From a checkpoint of a small image denoising autoencoder: trained on regions of photos with short descriptions (Visual Genome).
Rows from block 3 of the decoder of a small image denoising autoencoder, named by matrix and row number. Rows with one number belong to one channel. Each number is 128 + 24 x the weight over its row's rms, rounded and kept within 0 to 255. All counts start at 0.
After each channel's rows are labels from the 100 images, of 14848, where the channel reaches its highest value: "colour at peak" is the nearest of a few named colours to the mean colour under the peak. Only what is clearly more common there than usual is listed. The data: regions of photos with short descriptions (Visual Genome).
# convs0: first 3x3 conv (decoder.decb.0.1.convs.0.weight, 64x64x3x3, each kernel summed), inputs 0-63
# convs1: second 3x3 conv (decoder.decb.0.1.convs.1.weight, 64x64x3x3, transposed, each kernel summed), outputs 0-63

convs0.38 [139 180 134  89  92 112  98  74 137 121 141 117 137 141 124 140 135 150 143 122  96 102 142 140  92 119 152 142 106 204 145 116 135 162 146 139 109 145  72 114 128 132 138 130 131 127  91 104  94 156 126 124 144 147 152 145 142 121 174 130 117 109 106 113]
convs1.38 [149 103 143 121 137 128  80 160 128 112 138 143 165 127 150  88  91 123 111 139 164 103 122 109 175 153 129 129  83 186 178 136 133 139 128 123 170 144 171 139 177 128 135 137 132 130 174 135 114 139 155 145 125 143 130 122 122 139 147 120 135 120 171 122]
colour at peak: black

convs0.45 [150 152 108 123 118 119 102  98 129 138 120 119 122 144 125 128 162 151 145 118 118 101  86  61 135 108  70 135 122 159  97 117 106 109 110 160 129  44 127 114 102 116 111 133 138 163 135 139 136 159 123 119 142  77 132 135 153 111 120 131 105 123 116 122]
convs1.45 [105  98 155 104 164 116 169 164 129 111 118 149 168 153 123 117 131 139 124 115  69 109 142 154 164 134 117 129 179 151 124 149 102 165 139 117 128 103  86 138 155 111 137 122  96 125 116 179 108 104 130 126 109 132 103 125 115 131 175 124 170 132 145 144]
colour at peak: black

convs0.54 [117 107 118 131 125 138 121 127 119 141 119  90 137 135 140 124 179 122 144 137  87 142 222 125 130 146 222 128 118 131 107 126 131 119 128 124 122 118 110 162 144 127 131 119 126 122 151 130 123 131 134 116 141 203 129 105 115 134 107 141 138 115 136 126]
convs1.54 [125 128 200 120 114  94 137  87 132 125  95 125 135 172 121 153  95 122 121 173 199 112 132 106 125 141 126 126 151 137 141  96  77 140 148 134 126 133 140 113 120 114  77 121 178 123 118 150 118 149 121 133 117 145 117 121 137 132 119 174 125 121 150 139]
colour at peak: red

convs0.40 [181 156 160 132 127 140 125 123 145 140 119 101 129 131 124 149 146 119 144 128 125 137 115 133 134 121 170  90 128 115 100 129 150  59 115 161  81 126 156 128 109 149 115  97 110 137 119 167 134 110  90 172 130  69 158 149 155 118 159 130  96 117 116 125]
convs1.40 [140 125 144 124 168 155 135 161 119 160 177 154 143 103 116 122 164 132 114 106  78 138 110 118 136 129 139 134 151 141 124 156 135 166 190 126 130 126 161 134 111 145 156 131 135 136 148 165  86 105 170 139 104 139 139 138 115 131 101 145 142 141  68 159]
colour at peak: yellow

convs0.14 [ 89 104 152 115 115 119 165 168 123 131 133 128 126 132 128  77 143 143  98 132 129 150 201  89 134 119 153 105 128  84 121 130 170 132  99 121 122 102 176 120 129 163 137 134 142 121  84 115  98 121 134 132 128 107  69 124 131 126  97 148 125 127 147 125]
convs1.14 [131 127 171 178  81 185 140 146 135 110 168 136  92 153 167 126 159 129 104 114 137 118 147 134 125 129 131 127 137 165 124 113 142 153 139 132 156 146 146 115 164 115 128 149  82 138  98 148 101 147 179 129 166 155 171 122 115 130 127 142 136 127 153 146]
colour at peak: grey

convs0.10 [110 123 112 124 130 123  94 144  98 140 125 132 131 114 160 123 132  97 138 119 130  87  65 115 132 129  57 104 114 121 153 119 100 142 127 179  65 129 111 172 106 128 131 122  99 177 132 114 113 117 117 152 137  84 120  89 118 135 125 142 114 139 125 132]
convs1.10 [ 97 115 110 120 114  95  99  99 126 143  96 101  86 100 105 113  92 127 116 113  87 103 158 124 115 115 130 131 119 116  99 103 116 100 104 132 137  76 102 116 121 126 107 104  78 126 109 111 113  94 119  95 102  99  82 144 131 119  87 100 102 111 101 116]
colour at peak: white

convs0.26 [133 166 100 116 120 107 127 109 130 121 126 154 177  97 163 111  98 149  84 125 108 122  85 118 134 139 134 112 155  83 154 146 113 132 107 147 120 169 117 112 113 127 141 123 110 176 121 118 111 125 110 163 145  96 115  82 169 151 148 157 121  86  93 121]
convs1.26 [ 85 135 165  95 155  97  75 109 132 142 113 124  88 151  76 111 144 120 147  74 150 115 121 128 165 110 137 134 126 115  94 131  88 123 123 132 133 118  97 128 116 132  70 113 116 125 101 116 133 148 106  99  94  94 104 158 125 127 135  94 120 133 117 123]
colour at peak: white

convs0.50 [157 134 144 116 113 138 113 123 128 131 118 105  92 118 137 140 133 120 125 136  69 178 210  94 134 147 169 122 131  88 130 101 132 127 133 135 156 134 125 133 152 127 143  73 112 144 107 146 138 136 132 144  90  99 149 187 129 115 146 142 108 137 110 119]
convs1.50 [ 98 137 136 143 170 139 191 118 127 109 162 152 171 144 108 108  97 129 131 135  90 166 102 118 157 119 114 119 134 185 150 137 107 128 128 122 124 103 116 118  91 148 117 127 109 120 148  92 112 132  82  94 139 143 115 122 134 142 105 172  90 135 141 162]
colour at peak: blue

convs0.43 [ 90 127 141 107 130 114 161 103 114 131 127 131 187 138 114 110 107 104 145 146 129 139 181 137 112 138 196  99 148 105 112 137 172 117  79 139 104 129 118 169 138 145 125 115 133 136 105 137 112 115 132 163 122 203 129 139 128 110 111 138 120 125 112 116]
convs1.43 [134 105 122  90 102 135 117  92 128 133 105 147  88 133 130 108 129 133 124 103  79  84 132 135  99 103 128 124 101  71 154 129 152  74 133 122 126 118 129 120 100 129 124 107 147 131  94 104 147  69 125  88 125 107 131 148 129 124  86 148 112 111 101  86]
colour at peak: cyan; blue

convs0.22 [178 151  78 108 108 121  88  97 117 133 121 101 115 117 145 110 132 121 146 137  80 100 110 160 125 119  98 106 151 167 139 120 116 144 107 150 109 158 130 159 120 108 116 126 136 163 146 142 147 125 147 155 117  58 169  96 131 118 156 132 102 108 107 126]
convs1.22 [106 119 113 120 126 111 130 103 127 131  81 125 126 139  92  84 111 132 112  83 113 107 172 134 109 105 128 131 103  79 111 120 136  89  82 132 135 104  96 123  87 132  95 136  98 126  93  97 121 119 118  84  93 120 105 144 132 116 117 132 120  67 111 112]
colour at peak: pink

convs0.55 [108 153 131 106 128 102 118 126  97 121 125 146 159 115 142 115 125 100 102 129 132 134 142  88 105 132 106 113 129  76 123 128 107 108  80 187  81 145 155 172 126 106 118 143 128 163 144 129 138 116 123 147 133  84 102  84 114 140  96 178 123  96 116 123]
convs1.55 [ 94  96  88 121 114 117 107  88 126 129 114  96  89 124 117  93 109 128 100  92  85 101 148 137 105 112 132 130  97 109 102 106 123  97 112 135 127  84 104 117 102 130 110 126  99 127  97  96 123 108 111  87 111  85 121 139 138 114 147 116 124  73 140  93]
colour at peak: grey

convs0.9 [132  94 143 126 125 120 143 128 124 122 134 129 130 114 120 117 118 103 111 138  99 130 200 114 138 140 205 109  89 107 112 141 132 133 112 104 143 142 142 151 135 140 138 108 142 114 146 115 122 137 130 142 143 230  98 164 123 120 115 130 154 115 104 134]
convs1.9 [159 140  99 110 107 157 154  95 126 110 129 158 144  82 177 147 138 125 138 103 137 142 112 134 131 125 113 119 170 184 171 127 119  82 135 117 111 211 131 123 121 117 116 129 128 122 117 166 160 151 140 135 147 145 136 116 116 129 136 104 118 124 157 158]
colour at peak: grey

convs0.39 [104 173  94 124 125 106 155 130 121 131  97 138  88  99 146 120 132 123  82 131 157 165 135 119 145 117 139 103 154 202 116 102 119 109 141 136 123 138 122 112 137 122 104 123 152 158 131 100 131 160 124 129 138 139 129 103 136 124  71 181 102 111  81 128]
convs1.39 [139  92 140  98 105 112  93  94 125 135 137 115  85 158  87 109 139 127 119  67 103 119 148 151 112 119 133 137  76  90 112 118 166  82  90 134 115 154 111 124  91 126  74 125 110 127 115 141 135 104 103 119 107 114 127 144 139 111 123 111 113 122 134  94]
colour at peak: pink; white

convs0.25 [118 181 149 128 119 113 117 153 143 131 128  93 133 120 135 107 118 127 124 126 104  63 206 124 137 117 230 129 124 124 132 134 138 108 147 138 156 117 128 143 111 125 168 101 130 126 148 121 120 114 146 129 124 174 132 123 108 128 129 116 129 140 131 121]
convs1.25 [161 155  97 127 144 171  66 135 126 135 166 157 165 109 148 120 189 132 151 144 110 168 108 153 136 131 128 121 150 141 131 158 139  89 137 127 138 144 154 127 111 146 160 132 101 135 121 120 118 181 137 118 177  82 151 116 137 126 131 103 123 139 133 128]
colour at peak: green

convs0.32 [103 151 127 106 134 127 139 157 106 130 138 127 130 212 149 119 118 143 112 117 158 127 103 103 113 129 108 141  51  83  89 123 112 114 138 156  86 120 125 142 132 158 126 157 127 140 134 125 125 115 122 130 147  80 130 146 137 144  95 107 100  99 100 141]
convs1.32 [131 114  99 101 101 113  92 139 137 115 130  74 131  99 158 147 103 123 107 126 143 140 140 117 115 124 129 134 136  88 111 157 120 163 166 136  73 144 124 126 123 124 212 107 122 128 140 106  95 126 126 125 152 110 136 131 124 120 156  92  71 130 149 152]
colour at peak: grey

convs0.17 [132 172 123 107 115 124  73 119 149 126 133 121 117 147 128 113 211 151 116 104  97 128 122  83 118 119 113 146 131 165 131 122 134 141  96 139 123 157 132 143  91 122  68 126 141 143 159 117 106 125 124 116 138  57 142 123 151 129 128 157 115 135 126 137]
convs1.17 [ 98 101 151 146  67 124 141 156 128 126 149  70 110 103 121 171 137 124 137 148  94 146 161 104 110 147 129 125 151 151 123 137 173 129 152 126 107 125 128 133 147 100 100 123 119 137 149 124 150 145 103 189 135 168 165 106 136 123 136  96 153 161 143 129]
colour at peak: grey

convs0.35 [113 109 122 132 118  84 133 147 109 119 117 109 128 135 143 146 140  98 166 104 141 128 207 152 112 139 204 108 147 158 119 119 155 150  97 123 135 171 122 185 135 121 122 119 139 121 130 137 119 116 127 129  95 160 148 172 109 121 131 139 113  98 126 124]
convs1.35 [127 155 114 106  94 128 104  74 125 107 126 136 107 113 162 148 111 129 131 147 123 110 156  83 123 130 115 121  76  77 146 139 156 141  80 115 152 109 129 125 149 122  88 152 129 126 163 109 146  97 137 170 151 106 130 124 131 119 117 146 157  92  98  84]
colour at peak: red; orange

convs0.3 [105 131 157 125 106 108 176 118 161 126 129 143 121 116 125 134 138 136 120 129 162 133 144 110 123 124 184 154 124 206 133 124 148 111 143 114 144 121 123 129 152 130 141 140 127 117 136  96  69 160 127 116 125 181 111 148 161 113  75 133 108  91 119  98]
convs1.3 [162 137 148 140 145 143 164 157 124 113 142 164 203 164 136 127 141 123 130 140 168 125 110 135 174 144 133 129 147 175 131 127 123 172 147 128 138 125 147 135 131 136 167 149 149 127 158 171 134 133 146 148 136 151 147 123 119 137 184 126 159 154 150 161]
colour at peak: black

convs0.24 [110 132 166 116 128 107 168 106 141 119 132 131 127 123 117 144 111 127 117 124 145 146 194 101 115 153 196 139 136  88 107 125 151 118 114 117 147 104 107 173 127 128 139 137 130 112 143 118 125 120 107 130 131 223 107 163 139 120  96 130 125 115 124 130]
convs1.24 [161 181 109 125 192 116 124 123 121 136 144 117 152 165 131 147 127 140 167 100 118 178  98 167 142 155 116 123 162 128 136 127 111 130 133 109  99 113 120 136 137 122 164 152 144 126 173 137 143 147 115 130 137 102 185 125 117 140 165 145 101 172 120 127]
colour at peak: black

convs0.46 [117 165 101 136 121 120 129 126 141 154 127  70 118 144 143 116 157 147 145 118 121 133 149 121 146 150 200 125 109 111 120 131 105  91 100 155 155 121 134 163 110 121 183  91 119 125 144 145 131 125 137 136 129 209 162 121 124 118 114 126 103 152 148 136]
convs1.46 [118 151 188 125 132 110 114 124 132 148 129 189 179 140 112 158 149 120 120 127 178 138 112 149 139 124 119 131 134 108 117 135 120 158 145 132 158 126 155 120 187 121 111 119 155 122 141 147 117  81 127 151 118 179 153 128 128 135 110 173 104 129 140 170]
colour at peak: red

convs0.19 [137 121 163 104 122 104 115  93 125 139 120 130 136 128 108 146 145 134 148 133 129 144 122  74 108 160 185 132 146 102 105 138 134 134  97 131 136 147 111 180  97 125 114 130 140 150 218 128 153 114 124 131 128 115 125 189 115 149  99 125 132 127  99 135]
convs1.19 [114 142  84 112 135  85 102 165 119 140 125  80 128  86 101 162 109 123 171 140  94 129 114 125 141 158 111 131 149 135 148 168 124 114 177 118  82 136  76 142 136 133 136 111 153 105 135 150 150 123 109 164 112  93 129 123 130 133 130 121 157 167 114 148]
colour at peak: grey