Weights of a small image denoising autoencoder: decoder norm batchnorm, trained on regions of photos with short descriptions (Visual Genome).
Rows from block 10 of the encoder of a small image denoising autoencoder, named by matrix and row number. Rows with one number belong to one neuron. Each number is 128 + 24 x the weight over its row's rms, rounded and kept within 0 to 255. All counts start at 0.
After each neuron's rows are labels from the 100 images, of 14848, where the neuron reaches its highest value: "colour at peak" is the nearest of a few named colours to the mean colour under the peak. Only what is clearly more common there than usual is listed. The data: regions of photos with short descriptions (Visual Genome).
# fc1: MLP up (encoder.blocks.10.mlp.fc1.weight, 576x96), inputs 0-95
# fc2: MLP down (encoder.blocks.10.mlp.fc2.weight, 96x576, transposed), outputs 0-95

fc1.390 [125 152 129 136 154 156 116  97  82 118 129 156 109 173 137 149 165 158  98 112  93 141 141 164 120 132 149 158 131  92 145 139 109 153 151 145 148 174 119 110 131 125 152 112 128 119  94 125 157 143 140 116 136 101  95 195 146 175 100 118 155 119 150  93 123 135  89 145 120 120 149  82 131 117 120  77 143 154 121 112 119 133 130 107 180 151 136 117 125 115 133 136  77 129 100 116]
fc2.390 [127 117 148 129 110 114 108 176 155  92 144 134 127 212 125 131 122 140 159 146 140 108  98 118 179 125 124  80 131 142 128 131  92 138  98 160 171 125 123 131 129 129 140 163 120 148 112 121 153 151  97 109 126 151 115 142 200 108 156 148 124 121 125 125 134 117 137 103  98 154 135 128 100 134  81 109 120 124 103 125 121 126 137 147 137 189 128  67 126 102 132 147 124 141 118 154]
colour at peak: black

fc1.361 [134 105 127 108 112 141 118 113 145 154 123 149 148 158 109 174 111 150 134 123 121  90  99 146 153 128 106 113 134 131 124  96 120 169 137 144 141 103 140  62 164 112 113  55 145 126 150 115 104 128 111 132 160 130 106 174 141 125 149 146 147 125 119 133 156 126 145 114 103 166 131 142  89 162  97 132 173 126 120 141 148 163  93  55 128 164 123 128 122 121 137 102  97 123 121 115]
fc2.361 [126 121 120 106 128 134 100 134 143 128 153 146 112 159 120 138 147 133 139 144 113 113  94 117 163 123 127  99 137 114 121 128 122 130  98 147  77 134 129 144 148 121 136  86 134 165 160 113 147 125 124  98 147 149  98 138 139 142 203 155 116 140 131 117 163 100 107 103 135 168  85 150 123 157 151  84 144 123  96  78 102 160 120 100 148 107 145 136 126 116 122 169 171  64 160 109]
colour at peak: pink

fc1.265 [129 116  92 130 138 148 125  83 146 118 118 121 145 150 155 163 127 117 144 119 128 158 120 165 141 127 106  81 118 136 108 142 109  94 167 144 127 100 138  91 138 148 131  93 124 118  95 148 122 157 116 110 105 117 143 140 122  97 109 137 154 121 113 125 122 160 118 110 164 177 141  80 128  87  85 104 146 151 126 152 141 168 106 192 124 142 120 107 125 125 133 113  76 164 185 138]
fc2.265 [130 106 118 115 168 138 137 106 130 150 135 123 125  84 132 174 147 109 134  58 120 112 157 144 101 128 156 145 151  89 122 134 135 129 130 100 123 124 127 118 120 116 133 152 130  95 199 103 132 163 131 136 125 126 123 108  58 102 126 112 143 116 116 130 132 133 118 116 137 161 140 127 137 167 106 131 135 133 121  89  95 189 131 147 138 144 131 165 134 113 125 181  62 123 146 132]
colour at peak: white

fc1.435 [ 85 157 111 143  92 151 117 113 113 134 172 110 114 151 147 122 131 105  98 168 120 146  91 121 105 159  99  92 125 141  73 131 127 128 150 117 124 177 127 113 134 103 130  95  76 125 107 134 175 125 128 134 121 119 107 132 179 112 105  84 126 107 109 101 112 127 104 133 162 134 117 137 103 143 119 135 158 161 137 115 174 113 154 153 111 134  96 168 137 127 121  77 132 119 103  94]
fc2.435 [125 115 150 134 108 110 104 167 166  93 147 131 118 221 124 145 134 133 150 152 142 101 103 120 169 116 124  75 138 132 129 135  94 136  97 174 183 125 129 135 133 125 143 156 120 141 117 125 149 144 108 107 134 143 112 140 189 113 137 135 121 133 117 120 132 127 134 108 118 162 148 127 100 126  76 108 126 123 107 108 102 124 138 136 139 169 125  56 122 102 123 149 137 126 114 156]
colour at peak: white

fc1.464 [131 180 140 108 123 126 155 110 125 126 139 132 142 143 141 165 105 113 151 184 144 113  95  85 156 104  82 106 122 123  91 161 149 117 119 164 161 125 120 115 122 178 105 156 127 133 148 156 108 114 130  83 139 141 127 119 152 141 158 132 192 171 115 103 135 158 113 100 104 110 121 116 124 187 141 114 100 104 115 116 135 121 135 136  95  94 106 108 109 137 147 171 128 124 115 129]
fc2.464 [129 137 143 141  98 127 108 153 140 166 110 127 133  75 130 125 132 136  97  94 104 170 145 115  37 125 137 105 131 133 127  99 146 136 136 157 117 126 130 126 109 135 133 169 119 157 146  95 104 150 120 165 130 147 124 124  92 111 154 140 110 128 164 133  90 122 133 129 137 113 122 135 152 138 151 214 117 124  82 153 141 125 137 119 125 136  97  60 119 137 127 142 109 134 131 107]
colour at peak: brown

fc1.220 [112 129 159 146  90 124 144  95 148 135 143 126  71 159 120 149  99  74 143 122 135 135 119 123 160 158  86 133 127 137 180  99 117 142 147 132 156 142 145 113 100  94 123 124 142 125 123 142 172 126  79 122 180 127 126 109 145  88 112 167 160 100 103 135 159 143 124 123  88 140 128 144 119 135 119  62 134 164 134  95 111 117 144 145 158 162 118 113 165 132 130 110 119 126 149 120]
fc2.220 [118 107 152 120  93 116 130 198 157 110 155 124 130 135 125  68 119 107 132 129 173 112 152 122 163 124 133 101 136 125 136 116  72 135 108 148 168 123 118 177 133 103 154 146 138 125 104 141 165 158  88 140 141 144 118 134 152 139 121 173 122 143 103 110 148 154 162  98 102 133 153 108 107 153 110 141 129 131 123 129  74 116 136 159 151 100  98 113 132 136 119 119 109 134 179 164]
colour at peak: pink

fc1.93 [155 168 117 150 118 144 104 137 164 141 132  88 125 115 141 139 112 139 130 124 121 138 120 118  63 135 176 123 122 140 129 123 119 108  84 204 128 127 150 126 112 151 136 147  92 128  94 137 126 163 139 103 120 120  85 114 177 107 140 141 122 160  83 101 104  95  84  84 116 147 121 124 147 135 118 140 163 138 117 135 145 118 120 133 152 122 116 120  83 163 124 113 153 158  88 107]
fc2.93 [133  96  96 128 137 152 138 160 136 131 129 115 125 102 120 172 113 164 160 103 149 133 154 131 134 116  93 134 111 120 110 141 117 120 143 105  77 140 143 118 191 135  86 153  91 114 142 145 117  98 130 137 114 160 116 119 159  77 139 133 121 189 109 125 167 102 140 147 132 131 116 116 129 178 152 126 132 131 175  96 161 141 102 119 112 160 156 123 106 101 120 110 146 150 105  75]
colour at peak: brown

fc1.408 [137 143 101 140 136 145 120 159 142 148 102 134 131 136 161 135 146 180 102 126 136  79  85 118 124 125 128 128 138 125 136 160 115 127 181 112 131 108 115 132 141 126 159  99 106 146  76  96 101 139 161 149 145 113 105 128 122 123 133 109 131 115 126 146 117 119 176 152 122 133 127 133  90 133 119 131 104 111 153  44 137  98 117 132 128 143 143 109 135 170 130 153 209  97 108 103]
fc2.408 [125 124 119 135 144 113 151 181 112 101 133 126 128  78 127 119 139 132 134 142 116 140 194 152 201 137 145 116 152 112 116 123 125  89  36 137 128 125 125  92 107 130 149 134 130  93 169 123 137 128 124 127 116 106 133 137 133  80  74 136 141 121 133 128 117 130 147 121 136 168 101 144 137 116 117 131 134 120 113 189 107 154 135 153 152 146 117 173 126 131 127 108 121 123 127 156]
colour at peak: pink

fc1.39 [131 158 131  82 135 173 193  77  99 117  91 119 139 131 124 134 116 135 109 137 135 109  64  87 107 129 136  90 126 137  96 165 117 114 123  98 107 108 110 102 140 133 109 119 121 143 104 139 148 101 113 116 101 104 145 149  83  97 102 106  97 131 153 133 124 123 111 163  99 159 155 145 116 118 133 105 160  76 123 110 122 144 122 120 143 106 108  84 128 130 133 116  94 160 153 116]
fc2.39 [128 121 150 132 109 118 103 170 162  99 147 128 123 220 121 152 125 136 157 156 138 100  98 112 169 119 122  84 131 129 128 137  93 132  97 161 195 130 128 138 131 128 134 149 118 139 103 128 147 143 104 102 135 143 120 153 197 116 144 147 117 125 126 120 136 129 136 106 115 167 147 128 103 133  78 105 128 122 105 115 113 125 138 140 134 174 127  64 123 108 128 143 128 124 123 152]
colour at peak: brown

fc1.359 [116 147 169 142 137 128 106 140 156 126 155 155 126  91 124 127  92 123 100 143 137 114 124 105 107 173 134 166 120 118 120 125 152 154 107 111 158 104 116 197 109 159 109  82 138  96 174 141 106 136 119 137 168 114 134 178 164  88 191 101 128 141 151 101 133 111 142 128 126  83 143 137 115 141 138 148 133  77 115 106 130 120 112 101 147 126 158 112 142 140 116 146 140 120 100 118]
fc2.359 [122 144 131 111 140 134 141 109 152 121 131 135 132 176 127 132 139 103 110 108 151 170 149 142 167 127 138  92 135 135 124 119 133 106 138 129  86 119 121  89 150 105 146 188 144 111 154 105 140 129 152 127 136 156 124  98  77 116  86 114 146 142 143 114 109 110 148 135 146 146  82 126 110 116 102  65 133 117 111 122 102 148 126 170 135 193 159 179 137  83 134 142 149 115 171 131]
colour at peak: grey

fc1.33 [ 95 172 110 149 116 125 134 100 145 101 156 122 116 109 139 176 159 132  98 155 140 120 118 121 125 111 152 145 144 133 130 134 123 157 114 181 161 111 136 114 114 112 102 101 131 125 109 133  96 140 135 134 146 139 132 120 130 154 131 124 124 111 150 136 143 148 118 179  99 216 139 121 138 137 134 153 124 154 120  82  89 118 123 118 152 190 107  72 126 157 117 127 152 138  85 162]
fc2.33 [129 144 106 133 114 133  98 136 140  93 139 114  91 116 129 146 147 138  65 149 107 173 126 120 146 120 180 143 155 140 132 148 125 126 151 124 136 126 126 100 167 108 140  98 141 194 120 103 142 165 122 109 129 123  97 118  64  81 157 157 120 136 135 134 126 140 113 185 105 137  98 116  82 109 107 134 145 127 146 117 109 142 137 157 137 155 127 175 129 172 122 125 115  99 152 130]
colour at peak: white

fc1.482 [131 111 120 111 150 106 102 130 155 107 126 133 132 169 102 146 166 128 122 117 128 133 139 145 166 154 120 129 107 126 133 107 152 164 123 183 140 155 161  90 155 118 149 190 110 121 134 140  99  89  92 153 153  95 139 157 119  90 101 139 128 149 105 130 130  88  89 161 107 142 173 124 141 164 149 156 153 128 148 164 147 117 132  97 152 142 139 153 137  81 126 133 113 104 103  95]
fc2.482 [115 146 134 133  91 155 143  79  94 123 136 145 141  93 120 158 161 125 113 116 118 177 132 135  91 130 130 108 134 129 131 150 107 112 155  90 104 137 147  70 130 129 140  90 131 153 111 121 167 161 122 108 122 155 146 101 112 202 102 114 103 152 122 126 106 117 105 124 137 140  76 117 141 127 114  68 120 115 139 105 140 143 138 168 148 128 128 169 130 143 140 122 117 155 170  97]
colour at peak: brown; black

fc1.353 [135 136 128 114 149  87 127 124 119 136 125 127 138 125 138 171 146 141 143 174 137 128 116 126 128 133 172  78  96 147 156 118 154 112 172 132 106 119 152 136 109 129 149 104 149 113  77 155 129 108 125 158 136 163 124 101 111 148 114 103 128 118 145 146 122 118 128 128 166 158 111 100 130 117 135  71 128 140 138 144 178 123 138 154 148 155 113 162 115 180 136 148 131 220 136 108]
fc2.353 [125 135 128 132 189 126 101 121 126 148 135 130 169  94 128 137  78 108 111  88 160  75 132 127  91 123 134 157 159  72 128 135 147 133 160  90 155 128 126 161 139 122 123 123 128 222 108 108 131 162 139 161 127 140 132 129 135  91 128 109 134 133 117 129 125 151 100 134 102 129 122 107  95  97 123 147 145 129 172 121  99 114 121  89 145 167 118 124 132 105 128 140 152 122 144 127]
colour at peak: black

fc1.478 [122 131 126 105 127 162 123 122 126 109 111 111 134 156 113 129 139 127 138 120 157 187 104 137 182 117 141  90 142  91 107 135 114 128 167 169  86 127 144  72 143 117 151 144 150 148 107 103 149  85 128  98 140 134 105 110  99 149  74  96 106 122 116 128  92 149 121  87 174 150 138 118 128 122  83  91 116 117 128 151 133 157 137 168 144 151 127 135 156 137 142 123  93 131 161 101]
fc2.478 [134 143 126 112 181 128 161 114 115 164 136 128 145  68 127 133 110 123 154 154  99 106 197 149 125 130 171 138 148  93 114 122 131 111 101  51  86 128 130 117 127 121 124  90 134 119 162 101 128 104 141 135 126 121 106 126 112  40 115 119 132 119 130 120 149 120 138 127 157 137 120 162 158 159 160 130 145 129 140 144 113 129 117 110 137 138 144 131 129 134 127 109  74 132 119 116]
colour at peak: white

fc1.270 [131 110 153 163 148 135 161  88 130  90 149 159  75 126 114 141 140 109  82 145 111 150 114 110 127  93 106 137 165 130 121 172 114 116 159 183 135 170 132 170 156 154 103 156 130 123 131 136 115 141 107 145 133  93 131 142 121 141  98 105 105  77 150 125 136 133 104 134 170 127 165 126 158 151 107 147 148 105 132 131 136  69 135 118 132 121 139 148  91 134 139 101 118 135  83 115]
fc2.270 [127 143 121 150 133 141 126 130 132 160 120 126 121 112 113  64 131 146 159 111 106 112 167 111  76 113 144 136 124 134 137 148 122  90 149  80 105 130 146  79 145 135 121 121 113 125  95 149 155 102 131 135 135 142 144 130 126  89 160 114 122  93 121 102 130 135 136 101 136 172  96 144 139 139 108 147 151 112 126 138 154 158 135 202 133 198 139 164 120 141 135  92 104 157 167 112]
colour at peak: black

fc1.386 [121 152 127 127 130 142 106 131 113 132 144 161 145 139 134  96  99 126 137 171  96 150  52  92 112 140 154 109 124 139 122 150 130 114 132 125 150 108 150 174  96 145 137 181 166  98 122 123 118  84 155 108 139 142  79 140 157 108 149 119 108  89 140 129 141 126 152 114 124 154 169 109 100 171 125 112 155 134 172 123 112 148 141 136 115 125  83 123 143  93 102 173 113 121 110 128]
fc2.386 [126  99 119 155 153  90 112 117 181 116 124 130 102 160 126 195 146 110 126 151 111 152 144 111 145 122 147 138 152 142 151 138 100 127  98 148 152 136 118 156 139 140 133 188 123 116  88 125 126 153 125 109 143 147 146 141 170 136  99 122 141  66  92 123 117 125 132 128  96 112 119 106  99 145  83 157 128 132 109  76  97 128 125 116 105 154 126  87 126 160 131 166 132  93 154 152]
colour at peak: pink

fc1.246 [158 123 125 141 123 154  84 152 111  94  99 147 171 177 119 167 134 111 108 138 134 121 119 153 153 178 118 117 158 158 131 135 117 121  95 145 123 122 155  90 143 149 108  87 103 122 125 124 106 140 163 132 132 187 107 112 200 135  81 133 170 124 146 118 128 129 145 115 121 134 152 111 136 121 120 136 120 141 108 100 133 141 117 167  98 135 103  85 154 154 110 114 136 106 173 130]
fc2.246 [127 134 115 136  96 155 115 101 116  86 145 134 110 165 130 166 109 145  92 153 106 136 134 100 159 130 143 145 150 121 150 132 109 125  99 207 151 121 122 193 131 128 138 130 114 175 122 107 130 158 109 127 123 143 136 158 168  71  97 143 123 131 133 123 136 113 129  99 137 112 109 132 134  99 123 182 154 135 153 131  93  84 107 128 133  95 141  92 118 126 128 164 155  95 131 138]
colour at peak: brown

fc1.74 [131 141 136 167 147 133 121 171 146 130 125 148 133 139 140 189 120 126 135 110 183  95 175 109 150 106 156 126 108 111 114 112 149 139  64 131 140 120 118 114 143 138 138 128 129 144 144 159 124 120 118 150 155 155  76 108 190 112 131 135 108 112 108 118  92 143 166 107 105 110 132 124 131 149 137 140 112 140  77  45 127  97 122 147 112 140 118 148 128 104 155 131 131 134 132 118]
fc2.74 [124 129 136 112  69 155 138  95  93 144 113 135 126  80 129  77 117 122 110 150 121 141  79 109 108 129 153 140 100 150 144 129 147 144 158 131 125 120 130 139 113 128 118 177 124 125 157 118 100 120 164 134 124 119 170  94  68 162 158  97 121 130 136 131 131 114 113 137 174 140 127 148 164 123 125 119 131 125 173 169 114 135 112 139 144  48 139 166 127 110 132 108 129 140 119  98]
colour at peak: grey

fc1.391 [118 150 119 143 167 158 137 114 156 107 120 169 140 119 139 156 141 122 120 101 161 124  91 111 152 145 160  97 135 154 118 128 135 117  92 113 154 127 173  90 162  99 139  99 125  98 122 125  88 136 159  88 180  98 131 152 129 124 131  91 124 105 177 105  92 111 132 169 134 129 172 134 116  86 128 140 138 124 141 124  95 131 134 155 134 142  99 118 105 130 149 122 115 142  77  80]
fc2.391 [128 111 160 132 114 116 113 174 151 110 151 131 118 209 133 184 112 118 149 147 134 103 116 119 170 123 128  90 138 124 121 118  85 135  90 155 165 130 122 152 123 106 148 149 145 128 119 128 159 156 104  96 146 151 130 143 204 124 161 132 107 102 135 123 132 111 145 123 100 147 138 136 112 106  97  91 124 130 106 138  86 120 136 109 142 160 120  68 127 134 129 142 115 121 102 150]
colour at peak: brown

fc1.517 [135 179 105 105  85 129 141 115 125 120 151 124 174 145 160 156  80 152 102 125 112 131 104 137  66 118  82 138 136 102  95 124 129  99 101 171 134 127 130 119 147 145 166 108 152 101 136 148 153 151 117 102 131 108  98 133 138 116 107  99 130  80 129 148 108 138 111 132  97 107 183 150 131 160 128  89  93 136 160 117 131 119 107 134 123 150 115 153  99 112 129 131  86 110 139  98]
fc2.517 [123 122 146 134 108 114 107 172 160  95 150 132 116 216 128 149 128 139 153 155 139  98  94 114 165 120 128  82 136 130 131 136  94 139  99 174 192 127 126 136 130 130 140 151 120 143 108 126 150 143 106 106 133 146 116 145 195 114 139 136 120 129 122 121 133 133 136 107 113 166 150 133 108 127  80 113 125 121 103 112 112 120 140 132 138 176 127  58 124 106 122 144 131 125 111 154]
colour at peak: black

fc1.574 [155 136  73 128 171 105 154 114 139 149 115 118 103 144 127 170 129 126 147 108 128 149  72 119 133 123 140 128 157 132 140 103 140 153 119 144 167 126  94 100 112  93 112 101 129 163 121  97 143 105 106 151 151  95 141 116 146  80  97 141 149 117  70 118 122 149  95 137 146 145 182 120 121  84  84 118 110 142 154 130 120 166 134 138 124 148 162  83 156 126 134 119 101 135 148 118]
fc2.574 [117 142 111 121 132 111 160 136 114  93 107 125 130 165 136 145 123 114 115  59 163 168 106 138  68 121 123 165 125  92 153 103 114 141 165 153 153 122 124 133 132 117 138 156 125 135 109 123 134 120 130 165 135 111 111 147 127 134 118 159 133 159 116 122 145 154 148 149  97 109 121 120 114 119 147 161 106 133 132 102 129 138 128 122 117  34 125 130 135 132 126 210 125 118 172 143]
colour at peak: pink; white